A small autoregressive pixel model, trained from scratch.
Model: 3.62M parameters, 16-pixel images, arch transformer_decoder, width 192, activation star_relu.
Training: 19600 steps, batches of 128.
Rows from block 3, named by matrix and row number. Rows with one number belong to one neuron. Each number is 128 + 24 x the weight over its row's rms, rounded and kept within 0 to 255. All counts start at 0. Numbers have three digits each. After the name is the row's rms in percent of the matrix's.
# fc1: MLP up (model.blocks.3.mlp.fc1.weight, 768x192), inputs 156-191
# fc2: MLP down (model.blocks.3.mlp.fc2.weight, 192x768, transposed), outputs 156-191
fc1.557 105:180137106128176137090126120111103151113122123113152126108165120100079060141143170135123161117143137139136157
fc1.558 095:126129109153125125137132092136121133147164132121105154092152156108106140120117126101109096063119119148100111
fc1.559 093:078133144098115135070142131097163124099160079156085137140091103076162131139091133181121136142119147124100163
fc1.560 109:145112090087079111176112089107136112143139125121161118107084153144149143134149105102112089135181128106117135
fc1.561 097:098160139106131102137119138106105115139158134156116080151108120128168118124165156162109146150143145121167180
fc1.562 098:125180136130116124067123099079141122109127137118134106165092104139167089149109142112139084133122137151120102
fc1.563 107:149119112112136118088149088124146151165147140065137099166133111077131084154091091151110120131113157119144141
fc1.564 101:108112104116161170173150095129156104098127154126062150150134149121103138115121152121090151116172111151137160
fc1.565 106:092153186152149106156151105139120167151147107116138120141119164144087133109097135141103134161131147106149163
fc1.566 094:162159099114174111136131116140141092117128132127124098151115169181085148157139144174110109122199131099141127
fc1.567 094:118099102163129118108137168143149129174127129108103121126183135134129138164111135155114130102121092104121119
fc1.568 097:125108104156140139119125102147122145137146173111106122109135129131139101148143142131124130161106161128126118
fc1.569 098:150117115122134147149171130119136142135120173183103149135099142160128127138140137128094151109143116075096102
fc1.570 098:101131105074149104104156132115136139127092115114108089178131112157136117137109126123152167124169108144104112
fc1.571 101:145111127103157140154114146102146133102147105127114114158089151137143168113107153135114154157136121101105155
fc1.572 102:114140110144117162119119113152100161105119137143127068132175136119137132112162114134159129152129117097111120
fc1.573 107:155111117132137131099076133143108141101135145141142127119111125164129150143066129106123151164095109133091162
fc1.574 099:121154075119117159140116160134159115124120169113146093102095182135152117148100125160131142105126084122104128
fc1.575 101:165138079111119142102134098150144163121117115096162149161121146107102093123139140116131112168114156127120131
fc1.576 104:087151104105122148153150131099127132146171134132112101122150150095172107096130127156118091128132155145133131
fc1.577 115:156151114128134134084108134152099133128122136133136133089145134145193095102073132135122108147142147130119124
fc1.578 100:173129141149138092130137107096120161098132120078175149152120197096123137070119116119110131118166099107087150
fc1.579 091:116119118131119178117122119107133124126077122131134142120084097097140106135119135163142145127121135109135149
fc1.580 103:100143133127152165129137124109157164133122161127131124171154135179188102130103118164111127139100132157110098
fc1.581 088:122131176128121148089102115135128119140141148106151125094142138129189087150120144087143079118158193125131141
fc1.582 091:105145108151111126126174170114141146097104155133090124101105115162150118093182166123113112144165119119120154
fc1.583 091:118115133156123126136124125129113168116123166107140116099127092143127125110151147094116101160124171153150121
fc1.584 091:129123151137164204158109127126157146121140144172186157065126123113092161141152140104129144136126146098082083
fc1.585 100:105121133134094125140127103114137133125173122155122105106116178065124151165129140151107140105120110124129180
fc1.586 099:130167128161139150110139090141130143131119105123115105127151134144094136159088108126179140128103152137141132
fc1.587 090:105110144135111131143075132091147152084158157122132119119105083084137092114155104142103150116171107118115134
fc1.588 108:150130169150120157176095112131158127131145144180124150124131188151153128145121075157147160113105123133108122
fc1.589 089:169135136153128152135115156109169163150149142099155119145113153160105149131145079111091120136131154128118183
fc1.590 107:166099138132132145101148127123110129139195113105172108155145138157158108141106116145132148138157114123131161
fc1.591 101:123120130132096096177151093108110142151109129076120133124164093133138133156110119099116157143152193136124178
fc1.592 094:138158199120125127131187120105121146153159104160128118096109148121148147094166104109144124115110128108082150
fc1.593 101:133114113158124149079159112096158128104153132158136127129144148142122127159155136114080077130159105097145108
fc1.594 092:078099141190144128101100135082134121145115129177109095149109096127164144115172172164102112130103161134153121
fc1.595 102:106076142134135065179141144153145102149093091085095084112134137155138125166119096126119176131115143136115179
fc1.596 106:038113135170124133144128114135156123102143129124117120114135119140112117127116133110110133111130113120134096
fc1.597 103:094103142151115184119148106102126143153115143109132134105134149128134106117106098111086150100143105120117148
fc1.598 104:153156090159142120141123127112150105143130136148116141119140100139111084132129133184105130097140157102155148
fc1.599 098:120114140120125129108128121155118131084152104181144104082123124137130127132149171098144145132124135092106125
fc1.600 107:129082171131093138123119127118146122132118095123101103112158158088153104090129113135145142139132155143140108
fc1.601 102:153128173154121130160107115129135106140153120149137134161132135131137141066165115105112145138141187126176105
fc1.602 094:155176146117131132170132126122150142130148134138131138159130147133156142122113154147106151121116144106080141
fc1.603 092:157136131124135116120137160133155160188168107130092112089142110141134134119140091118103136116118092137163123
fc1.604 104:181092114172123141103100156103127122111085137121164129089089166129132131111151157137135132131111126122105096
fc1.605 099:136125121173138123146095169167069099086121137133129114171160160103135173138098150128177116140102101125102159
fc1.606 099:171100158133109122101110085155112126160120142145134124146123136130097166098099140142129158133153177174161127
fc1.607 095:160075174129126171108138124120110110109129134132128100126142131106084117163175143102116125085134135131137110
fc1.608 101:115133133093119109165127136174164088166116136115141088158087155158116135131090130169119123135117113126102125
fc1.609 096:106181196151140155145102127132138130148149157146122145133086163144140162127123175146101120122144150128134138
fc1.610 105:078125104115119103122112145124151187102139126113170132173139151124108097151122120151116129141108101117087089
fc1.611 092:141129124133077140166123187114149123122091137138144114162096103137143136124109127112159130150110142143151148
fc1.612 091:130153146191109116114133146093163156135094169190102157152144118145124118109121108127141127118138129123111121
fc1.613 102:132110124105103123153141106130126162132146146191117151079120109123109117123153146119113153084083111111123122
fc1.614 092:151107108122123117098179147105103119140073122112181122131112071113142122133153094130119102141094084136147122
fc1.615 101:153103123124120128168133076091147138147135154149107114135129121133113095161103121087122152152138134090134141
fc1.616 109:150143111145128088097141142155121145087150121088130102122157133160112155101193085107098077136162155160136125
fc1.617 102:152109087128099117136087127113099134143140139131182136122106116173079122115089137177145105132134117157120140
fc1.618 098:144109144161138107137132130147132093072116128092132111094130110142140078126104130111156161153156122173141113
fc1.619 090:178146113141117139099120120140176132085155127109145165114113149138140140147124089099170120156117132098122114
fc1.620 095:085130119138113115096110130114155138071182124128168145164140117071136073112115149148151122139122119124108118
fc1.621 110:149157141115101160165124083141095074138116154113130132123087084100151140143152173101130126122149091139148114
fc1.622 109:149126142135130154157129105162135165154115097080111112111122131142099090163130122144145074153173081119210114
fc1.623 101:120069089139066168141156201126168120160146136091097131097109145117122156146125111125124133164116119128126144
fc1.624 102:146137143109115137114077125124129099195130109068129131176102169109101099154127150127123158165107139093122147
fc1.625 100:154132080120102126089137120108155087118139128160136129097104146124089117123106118100117163147123122102150094
fc1.626 099:137129133141144124167098150113116130139118150131135140124146070085134123135102116130134148131138116126162153
fc1.627 087:162126137128099136159128137184152125139105173142114148116152091108118080125153135125137141147142115140138165
fc1.628 103:149111153120136163109135128132145119160124161123128153128140093127152151164126110134155152122108105118152154
fc1.629 108:143145132129131123141140126110109146093116137123166103104107105091125133150127132111140127133173094103131121
fc1.630 105:119101127113092123081137052126118169109125116125106154138111123129143141146136125147104152080125116107091111
fc1.631 100:127092091117076132100179203182101117165132130104107164119130111119142120112158128141140151124126117103155141
fc1.632 087:139149130125138134130129192147136090163118117136120125115103164087122158102113138119138123126119145131093145
fc1.633 104:120105112153160136142148110093072114121173141132113117153110156129164134146113148123100139140119126099137160
fc1.634 103:144163164105099162099125199102158148102106136119112148147140148135125100163108173097114119122096104094156127
fc1.635 106:117114139092155148176108121113102127126128110093159122160117112114135140149134162121140146161106136100128096
fc1.636 100:124149105088116094138149122120140149113144114150113143106129104104166120114138107123077151121103165114137149
fc1.637 094:096140139124120121132127170134120074118131147133081134065143090151120127109101116155084138131171151093092171
fc1.638 096:149122142128106090112141180127147107122120091140149096104112168102133155125137123147126122146126130148110129
fc1.639 094:126125123096142130134130129147143167110133104131158135126089087139112142163131125117129110103143136147122154
fc1.640 101:115125154141119147121149142100099108155148158130114126157095147147162144135129139165131100159117150113130126
fc1.641 100:164143155146132109150124131149124137162174096117116085101105123109115144082122136133119125116130184066114131
fc1.642 104:144154136071125129198126149089135113162130136074128090117097144150144130102119141160092119106101159136112133
fc1.643 108:105194144147078128119095116139096145114106092073151113150133112154121112092121118101156145125097129158099092
fc1.644 100:084152126168104146120148100121125176111115150147134108143121131149118115144086087112166122131137141149155124
fc1.645 090:089122144193146123165063103110114143121133172107124109131117084138126136174092148138116135108167125135128139
fc1.646 102:132107147119073137113115174120115107156169129136107112147138114106102153112125125155143132130140157162131167
fc1.647 093:148102118130129113120153181102082077170135115142139119134191140192131151112109107153081160135134153151141115
fc1.648 103:118119129134131128121112090119144127135097108114113160134167139144124144113111103081124106165159094110117152
fc1.649 087:115087142120123144103070140083140129143113131168098125141122120128176090120169156129122146175093105098121128
fc1.650 097:127151109123100113148175073149151078135108165116148103105100125128145087109150154127157109105155070118122150
fc1.651 097:126125095112105095124146147090107140142115105133166111142090175114106100131166127110090161085117132139145129
fc1.652 103:114097084138135152132120128105110095157129095111155114093087137152134154142096095173150130137148118128137170
fc1.653 095:135161083123136068145136085155107133155111113114143156147135131111105134109132148113136158069148127144111133
fc1.654 093:176130128140113153105120121158137134092133120196108104076122138129132139099158093098125156151121142111133121
fc1.655 105:121151179097157095163116121098124140098138098087141154128128120109148125079093157126114110083157109087126139
fc1.656 100:154140117123121148104139104106095102082137117132133101120088132137136094111142163154114136108095158130105092
fc1.657 100:104143152117148104167175084141118092114180089112102130173113123126135125167146147102141117178122136125155143
fc1.658 110:104105151120092125129150133129095126095130119138115128119114138120141098112160131116097100094119113107120110
fc1.659 099:107125089156117099135121082128118116082103137081146114114097100155100144156108078143125136117149111085102113
fc1.660 106:124126118130103159159127084107143163133128110123106149110194171119158129114135107128101160131120116157151119
fc1.661 096:132104110144183127126134125133103141165114122164104125090124127134142090145114142085107127123174093137137181
fc1.662 098:098132124108155099140123165084112165090153117164175108158097150093120105134078165120146109109146133141119135
fc1.663 104:149095150126142144087125133124143081102061127119144101151081135120155093162124103157145148075104108162178154
fc1.664 093:111160130149120138140115131119077153096161118072154116106136107105161126131162103120116152142142086144123134
fc1.665 106:156080166130113120139168150107118141173128123117099111146102128146120107160154118146135126167136175136092125
fc1.666 087:114167121104130170121131085124151142167133115155110156134126127145143124141145126120121163130124164142116134
fc1.667 111:102097146087138125160099148097134153107082143102132122123123168102148051107136133149115122173192145074096131
fc1.668 089:165133112152123129129143158118128120137126108110170168160129138085155127166158162155129131101091129085117133
fc1.669 096:137135104151105122131103114073140111159145120126130132119095129109115118077097135182131130133145107113132085
fc1.670 096:171147101132141132099156157120100148133126127137121132103115170114121101132140157108136148110127151160139109
fc1.671 088:110147138139122134138128144142066111125106132118101131119126120133132152133167140100141137077134107167166100
fc1.672 104:157087124144156155118113108120093116115114133123065146131142122144135111140130130102142134139142105141137147
fc1.673 116:155148121130127126130136120127141119078132097134108124085130171162134174156123109151124149106090105162167158
fc1.674 108:142103129127124090134147117126115127176150096090151107110125082147122111083086143115132099152136164154113138
fc1.675 094:130127153133149126170145172133147145120118153110127127119121110139139092138114125116116152121089167142122132
fc1.676 103:158120109144100135128135119147117134139090132165156147128117106132131181131093068125167164125131118139138154
fc1.677 107:084101096157084162109129080159110125141097140134150109146126090137116117145104142151150083081128133156127115
fc1.678 105:164148120103152136139137121138093128132105100102143120119108155153098149129118134111097130126138125121131117
fc1.679 101:099152164138118038154181136133134117116115068147136102123136151129148101130129149105169174125110102114140082
fc1.680 103:146111129117151103086121116098127171107108119128143107117133127109103124122130132125133122144127132153108118
fc1.681 099:119105129104119123121104177179120152139141122135172156104140147152125129161117142100069115164097145134130131
fc1.682 095:132120113166094126118124135139108125115147108121111182137148113129125113131097092123141140153152154102171082
fc1.683 100:103114128132117091128133064154128090130119166077182122107113095166164120112145108110113103101157127121148107
fc1.684 093:124121120127113137136146155091115192102115163138106136095107120102168089164114153152140120117119109143167159
fc1.685 098:118111101168098157161085118143127099161139145136116138111113143130138096128119148157088123167160140107111178
fc1.686 097:138134139108151139171093112088085156131132117187144155156144142109144129111117103124129123135169165131063124
fc1.687 099:081149106153082133090065078114142111107144134137133117112129119123095168100126145122118104095104111114059150
fc1.688 100:116143140099106162168105171127133136142117153166147128124148110114118124136132179099086117110123083132096128
fc1.689 107:131144161149162144119131113116152110112123128159164094131130152100173086133111165084112128180145100103137128
fc1.690 104:126114159151141091120128119090143117133119122126113082102168102128132100123119137114165118132101122117117093
fc1.691 105:096148099122144114117143133091104127191126131122098125096111093124141150092106163165130108109165109113107139
fc1.692 099:128100131159118127112139154111123104158126115155134129113117090110168095133137113105133136137094126139128120
fc1.693 093:115154110098153177069164143147162103153104096132150079135113145169088166137148129120102103127168083133116111
fc1.694 104:104143127099095136142131158148175136126113166093157096160133140130132112115138103117128168121090117100169138
fc1.695 100:127145195114157144130170088114133097109165174119163145143112117123156079139100132134102142144142090138123142
fc1.696 109:190136128121161114166165115125150143130130137108120140103094122104132120063154083152114149145083142166124116
fc1.697 091:135148138147094138162131151117092154093128125112129107166108155128161089132120167101141107158105132094132146
fc1.698 094:098126137144130119046174109115100123159159165139103113122104116168150136138135115108113140117092128154118141
fc1.699 094:112130128082133155116064121150111113149103153106144085122152122145143103111120146169130114118129111132151098
fc1.700 103:147110132143083083128097108162158139087093123155126113122129105099140138150142139140181135125140145129165160
fc1.701 107:125119106147122108113104145153096164172153106118103114106120164114107151155112118135129179099117167147143098
fc1.702 103:147115104176112148120113095139100126098160122127140144115104128091122105137117128063153135107122121101110149
fc1.703 108:071135123064144100129140153124141138134144147147184124145147117116120135108172127164112131144109113108133151
fc1.704 103:115136137127177156109152132119096128132103139144127114140110090118148137159165111102113143113183110176111143
fc1.705 102:167073180134161170076128120113154118140147086127120183156148148105140170162156145142163113155136123101108110
fc1.706 110:151171145132120100092106164158133125125171142123108171150156165077109105127140113126139136159142120146100099
fc1.707 101:139115161111093159147166107166100144093120109076121117177139137077145170135108158168125135109136070139170163
fc1.708 108:131146135132092108125134117134114107185073110088091119137087148136114158115110127138117171108139158106116107
fc1.709 098:124114111157118088096148098160177129133125116139143120124137128121145134153147130154126138106106051116141118
fc1.710 110:121108134120078164156149117134132103111083147121122079126121149124130088165138124156141127119140133170121148
fc1.711 094:109146143123095170102165157107116148080101157108131192123140113084148131141151095122105135142159112141170089
fc1.712 094:166097154153118099105135163103115151149111103133119097102102130139167169125169125034130134153153130142109154
fc2.557 099:159111145140140112118127142131097113133129163145139129167148168148145145131101089117099117153151105101160142
fc2.558 102:148083170120090154114111101099135132103170164118102129163169141087122144114119128129142147168163166121170132
fc2.559 091:132129143103121112116116148117124191133128134103105101131135138131121123136156113097101080141133098151100118
fc2.560 107:126150115082142125133111130109100121131136119140142167102148115118101163152116103110164139089136113139182122
fc2.561 104:125165137150114155115121124135152116081127090134147140171159131152120110127139140082112117120126129119126105
fc2.562 099:118084137126142131151125108110107094109094137167134152158110107140128133125124115122168090115118126125103089
fc2.563 102:180110167173168159145132139117107136143121101091112137106157156125098121096122123130106147159114172159182151
fc2.564 101:133126134176101142138130141142119146115114185148113092169139106160151181147123082142135123096125126144135135
fc2.565 101:104118129118127170156082091100094133091094120145113083133158134118165149108135162139146146138109083127158142
fc2.566 099:102127138128074114098106115086135090140137110157144132169148119142139094106130190121141141161082104141144166
fc2.567 102:096132141142160162119127083113105172113129168138100145089154164154124113130117131089150136111124095156128096
fc2.568 103:136164107073106085115104130128104162109118151180113133144165165162093122144097092102153123150188115124135096
fc2.569 101:155124132089105108115142127105106153139089118109103134126119143108135106135082150142104177143128174158118105
fc2.570 100:096129095073164133146109171128136147144109135144127148118112085131151155111122124131121123098131112115124181
fc2.571 101:099145105110095094118137117113120141129155123118153110151122119130172202147140087111122154093142085155101137
fc2.572 103:124115143148118116158135118123116086096140100136140158120142125180148083111138121176102128132114171151131081
fc2.573 102:099099132117138133148135081127153111153151133132086159108091137120129148136166136102131098087154149138158176
fc2.574 097:143146180123153138139151093085164114175178101137123139132133098102131164110148106103113139134169146126083098
fc2.575 102:128128143156134132112092083101166147111135175183122111117095124138138136145158145144130120131108120145100134
fc2.576 098:116159097138130159156082188133138130122125125129103140129148112121141141129086160124057145106128146112096161
fc2.577 108:144123117105098118061156136135122117154125077129163136160137157125155125164096176151141157130136154145155152
fc2.578 103:137134116120149123140168142127161116124121168125119121124098117161124108131155159149145118137116131075104097
fc2.579 101:164112109125170142153157116120145056139125158097156146119162132114131084109105098122149137127123135116105110
fc2.580 098:141155140134124138110098108107145133156093134116155129136129100108124146097140115110134103119165144111119119
fc2.581 093:126137118103110107149137149118156125113148099134102084133092125121141141116096116149118133102122110121106117
fc2.582 091:118128169114132149104156136110124128128117105118123115119173139135175087145092156139116144114133128163153151
fc2.583 091:128161143090129099144136162093116107134121131137138116139136151192159167105159108120100079149109130140141121
fc2.584 098:108104111118137136151149129116123090145172119166092162176107159145146105105121182130106121111104132094161152
fc2.585 105:186153131144123125135153134137157108118134115132110122102122110120089117134080111122158139129164138175092140
fc2.586 104:132114122077090143120118126116122137125098132143082116103104149159085141150120135129107179130193077150089107
fc2.587 098:107136146128145100130108153150139114114151114147084114153088129110138140140089121109112135147167172140096156
fc2.588 102:125124111136113107128146158167114158121130136107137102076137114111139163097148116073136087150180125105171166
fc2.589 090:142108101100124137132138100117139088094113136107096126099132138110158140130113149116129145140122145153100151
fc2.590 098:076136133128131124142124118128156106149176161105111138093202116103150115094119078113137117097128148099088116
fc2.591 099:136092109104164096142132155100082130104126114127151154071108126157131124129092122156132130115167089128138155
fc2.592 100:111100110131138111108116166159139126123139165107108114132147091142125118148149126119111121119147132140157119
fc2.593 103:152138120094135152129089079124148099141135123143148158116128156116116153040159138132169127123133123192113160
fc2.594 096:127063113151139100070129129129160154158135132119196139139127119137088120142152106104116126133095110162100129
fc2.595 104:158148106147082105057100137150163107106132140111136108133111132117128115125135167090151145086110092084120105
fc2.596 099:151146152105131116137165123110115111138140123149137168136111167152130146118155102161107158127132162149134136
fc2.597 098:102133090135107172166140175137120093103109111136100090139177136153136079135137133161150103095096119159129108
fc2.598 101:115132150128171131131118123105161106115120133149143155120138090084114157093160116134114131126139140134070156
fc2.599 104:138125144117150179123107149122134134158135127114116158122153108173095121173148188137118134127123136142148116
fc2.600 102:119104153151083135112125113075170113119095133144137127131121134056138183120108122169162109120113125112158137
fc2.601 102:096115127102152105172162135139104170084127102141118105126131133084120099194142135101152105102161137094066161
fc2.602 098:137162154129091148103118166129156137125180114119116115143128128117104135181151115124116099163097150174112152
fc2.603 108:109134127148105095130122111145111134131158121113096191131174119126142176123122102181143119105147121174084085
fc2.604 096:088140115110134154110124131154109099109141147139115125155066115143122138135149139132120122097152113137118085
fc2.605 092:107157132118138095119106118139148118147178120116127125149123118132181131134133131128070180141169158087138094
fc2.606 103:094135092110085136120122131115153160162114088111134092100078138136131104106118134134154171123113123148152125
fc2.607 098:112129083143170116134098140143121090118103144130121122107158146160126077145104101120199144114137115122092127
fc2.608 110:087123129105136143128148136118151121120133150153110071129140131134165123128180138160127159153136087113121124
fc2.609 094:112120096120114157122123120108130105142108135160091121135080084106161109121127103121138140137156141120113143
fc2.610 106:092139108139093105120114172121144095114080153125128121073130129119122151115076123086155117161116136170136115
fc2.611 103:108145120138118123100147103134118140140174150129158160141167100121129099158148132108080119170152128143184133
fc2.612 096:111172099174134154173179186094107156153115094124170136130154122125115080145126087136157105134132153113141128
fc2.613 109:149130128155144144137141093096112128162122124108142104092149166152103130134150094132143039138151155118107139
fc2.614 100:127114110098076160120135158089145138127120169161107146171139130137126151147143161125124130119148132174095135
fc2.615 109:141141074137154129104142135127148120101142104125155147118139151191154126145132128106102123121175136147103122
fc2.616 101:144099153125074167142106151129122122133143175151122112130167098123129071093112135110151169091131107118156149
fc2.617 098:108177158121168152093080103137115117139129171147089095164162154107117149117137147146123147094160137129164099
fc2.618 101:162181143114113072130119110114139139118113112161099155120121142160090139136150150125173117159116133116112121
fc2.619 095:152111158127157080091108126148155112180097137069106156126128126116139151136118111128075134089162152151155139
fc2.620 098:148111169163114140118135122162131131115147126104091127123147162122072088115127127142100123113158124161118111
fc2.621 102:112179128170130147195119111105133167096116092135076161157150116125117148139134172130109118161147125117129096
fc2.622 104:130124139131162082152095151132157139098130124094088136156104137135141125101113167120110125159172102157117100
fc2.623 093:145164122132126112130122127158184152143136100102154162129123103121137110124146094098115088103121131088129117
fc2.624 104:137140181172165114131151092160132142123115133162122116117149134157147153120148128081133107125077089149155071
fc2.625 100:134103137118136108118154117124102189092117185169143131126089131089098118148095116165133155111093113119132126
fc2.626 100:155093141114123153068124107128093147160149140096160114145098082124130137116177149106103098157134110162080121
fc2.627 094:111100145096136152175099172126135117157129099150170147120140137132115183124111145120104123132144089153103147
fc2.628 095:163132140140095130119098113121132154138107126174114138117151078133113150149153128130086144104126094149109129
fc2.629 109:123153167145109133145123164096074126118118128146138166169103115153149128132131123119140115176106147108095108
fc2.630 110:161113095146123126131132167135145136097123128171119151143173170117138135134105143127102084115133140124142144
fc2.631 108:087147107137118101132113125104154143161130096109169143160103131087110145127161119155135179122104136112135108
fc2.632 090:066150131124111116086088120119164102154120150110124124119155131094144109131129143146141145116130116073149142
fc2.633 100:115122135150127127109124096165158146105181122107133102141116146147103156082142087133142103137053116159145144
fc2.634 101:124114144141169135151120147127095112115143136105085124132171134157122140151161126155137127126148112135107145
fc2.635 103:143137153103116152181175118138163113095135129122140121106110130128081139159130083096122129135126117097133126
fc2.636 102:134124109148179111112145109140162074144120132159116111114059133119128133162165099115149119122168160116094095
fc2.637 101:122168085128131131088187123132114114117141094088117123131129122131096122158143153142122101118123104117147129
fc2.638 101:136115158115114125156154088125117106136137111115149088104126103068119092147091148129141143132102161146130134
fc2.639 099:125124191179139129150128157158093109128120100142156089136157151155159135099097115165108121141132123115109147
fc2.640 107:111110140132128132152117061171159128137124015096137137142164132130110154137137165131135133112138129148131165
fc2.641 101:135137119136154161144094125084123151109118167103079140111129147101112117127120106156163143129119148130151113
fc2.642 103:176091088173144128117110157089152146153150109101170142159116129113103149144139105134153151122141140138136099
fc2.643 106:157116105143125149175130112141155113124147162128085128095149120131117137130155130122143117074141094157130143
fc2.644 100:132140131154110158141120136123106087143160112133121083101117114120103124147168162142106132140111095131126185
fc2.645 092:126158126118098139143142136138146132123119170118037095129123150111167137099153133104082152170133129128128124
fc2.646 103:104091142123124137096187109157158075110138142115132130120103099107109112087156176106122152149147127075110158
fc2.647 098:135128140152141149143140091122116131133158101114081088078135172084150110142136138133106142150134117117115155
fc2.648 103:134142148153152113174152122133161144135128115121175167155071156126127149120123153141117079162147136110187112
fc2.649 089:125122144119154100113121136147103153137134143141081171117134110138132169141135120107127141107121088129137103
fc2.650 093:117123117122145178153103152115130105108138096130118146163122118119084167101123127130076137114176159161143172
fc2.651 101:176112132127097141123138105148113141139144129161109146160118130174152111089133148167046118132153090064118102
fc2.652 103:119117129132159107107125129091097105098117179178147138105121130180134149116173125125114115086105146099141131
fc2.653 097:143125144137120144113127132115143157076151111136110142090121110122117154139136166117114131114139129153152089
fc2.654 094:133114131202159148109185090149153120131123149098098134118078116159138119126166147130126133176141143171100159
fc2.655 108:135152136118110122080154127141114078103154094180120178111180133076150151122153146179149116092130167158128103
fc2.656 099:108115126150108161130130155142149142144144139104122113099172158120128113131148112155197121098129124192092117
fc2.657 099:130145136160160144160117165133162146119139113140159110134117132113151114093130137133149081144121147174137175
fc2.658 106:162121126170106153127089122097096092179099123153157134141110135142140162110138124187143161129092129105125119
fc2.659 106:115136146110149113110142112158148148106149160145139134127164133125147138133121145137132116100154100098109144
fc2.660 101:130165165146103106127130163123141127148124141117188122133156128120085119150106115139146123121133145137117118
fc2.661 105:146185135084144150128134158113168098130159125107164152133135131119116109113118174127112090133152123141066126
fc2.662 102:130143131111139117109128126095108134131129147151087155091147107095168124132135101106108131114158128114128115
fc2.663 102:133111106134155126133135125110154192173123074152135118108140132131091125133130123078101130141162104115069156
fc2.664 097:139146099146104120142117134119159051154108131152122084155139114142128111102124103149143082192109107165132123
fc2.665 102:119135138142150131144144151158124155137125101118109112161075085115137095142075111120123108117182075104138143
fc2.666 095:155129121134154124085119140080099120115125152115111159140135135075148117109103139179127132134143105129106140
fc2.667 103:184140152130133128100093122118149114149099125080137114123145110120103141085133147080110126067131156147130116
fc2.668 098:125169121104145109137086158103140114166092151145151151087161120110138128169082156097143159132093129130136152
fc2.669 096:124133146124139125104153166126168106080115092129111164091159126098164132150111138147082112142172105163123115
fc2.670 094:115143090126116204151127125121131172123145137127147093131096098119113142164103135160112100155138147061114104
fc2.671 098:092129081129147123136119136076130188134127148123113130118102162117124093118133122117134120101167073127143149
fc2.672 098:119122145140081159141158134128130128157163112162150106153099098125113128127099167141140137125145121114143168
fc2.673 107:159131102121114136117110116067185120122065128124162086129145063116134100099112119128112120144134066129162147
fc2.674 102:118148141100101112128136109114146144135113144082186098123167145133134136146133127149084121134122158094169137
fc2.675 099:142168117140094131162102156123134100095118106207135085111169126119160141161135107150117132139122074130142088
fc2.676 105:087094082111119141133138138102182104104171117121108108152136118136132105092143185116155106122151106077114093
fc2.677 101:136129132147119112132099133138090130098148154167145149154173149140138145135119070085154143129101122110109105
fc2.678 102:103126105113118101121119113159103141119157163125099124180140110164139138118151146154121116135148099106174121
fc2.679 104:165077144110151130170099116112145134162130168127106121129138116141131106154152142108053144145080111133125127
fc2.680 110:168133120127121141127139099154158132092137115147149140114101112125114122167105121092120099181138134083141156
fc2.681 098:123130145160111143155121114128144138143123111140136129131094122123124140099185133124152133170135097153144137
fc2.682 093:142107133109159130155141101099098121115142109140137061134064154149188101143162146143104121111128101147107156
fc2.683 102:157123096129104121149169113152121142085118109095125146074092136162132096137088125145101153120131115102120107
fc2.684 089:153149115125115091112156147117147081125123124159124134143104094158124179096090144115100150096133158131151142
fc2.685 100:128123171114081122140170139154160152124086136133153126140107127122144128104120104090116119129124109146140100
fc2.686 098:148088156169134138157127151123143159124129113094138095132174120152148150127125131126148096105103146127095115
fc2.687 097:115114088072137110134165167102148129153137160124127120215125152155125111113152137147110140150127117122105086
fc2.688 106:175122114131152114138127118127106128113132108110120117133133102121138113149151111059153134099145111121153157
fc2.689 102:140111106111114104102107121143115135129136112117102153111142128127123084100131090114136139124137149114147129
fc2.690 107:134190140163123147122140131151145156095162115143096138157130162125137179163131126090139123099103165091168095
fc2.691 098:126089162145109115128101141154102087105172126146154135137138106139130117144101072150158140135141135100144149
fc2.692 096:114163104097117103112128158118104111156136124116109111138157111137150106095121134143165132132117104125133155
fc2.693 097:169161150148099136115141119091157148135114135127133168153118145138102101163113100096112068153095118099189126
fc2.694 106:112127110121118132135132143137063106115114137131101144092153106107126126157142130160123118104132148127110102
fc2.695 098:124125092135088168141143169138131087148110127123157143146130095108125107113114095090115113122157100086136121
fc2.696 102:155145204136138127118122105122131089163128167096103166142129140169118140132137138084126154127163146113150124
fc2.697 102:149113112144112165075142140132071083115122119104114143145151109108120119167144148127101171165149125141077111
fc2.698 092:143140091139095209152117122086107109111095122116117085119098157093120105093121112158138139104122124131093153
fc2.699 095:151084133138137142135175139140127158117133104174136142119157152165144168104110132132161150134142116154106135
fc2.700 104:151140145142168145104127167162071139114142115097131120120136183129144089171107117124129122163114117090113140
fc2.701 097:103130113125140096134171116090161102101129116092161130135172131100141133154141159117142101127121100120148122
fc2.702 098:131159115116132133111136119095140135132136136145118131118105114131081152154152111076130141096125101169156086
fc2.703 102:160133128117084141139105145146089139107101144151116172118140150117157154149109143170185140125179136144108127
fc2.704 103:135152114092133096128184110144120154147086137124093148176149120151130098098184070169169111143156153103168119
fc2.705 106:095147173121139140153125101103120100165076132105062128166156133157133128059098109119109111140087121133108082
fc2.706 104:174103119136166126150141127123136101149093119150153118127116109117089170153140105144140101133112136142101095
fc2.707 098:125110098108185116156105133166128089152110119143101128104119140135109123139081165148133114153106125108149115
fc2.708 098:118142134126141109125123167135095187126136127094158103090163120137085132117133168113113129127156155116123114
fc2.709 095:121155104120159112110140129110137126161139118128126120097152120099113140136120160104130104106144103102124145
fc2.710 105:116130105115123118117158105157118137117115116094135106107118128078066126136112111134116161133171157125126132
fc2.711 099:156150132092112155131152101137144171165118103117155089102139174126088134138130142126153179114093156145105106
fc2.712 103:104158120078144094119183123103166121123124167130110196166120164118126092152117138171156132149142101133143131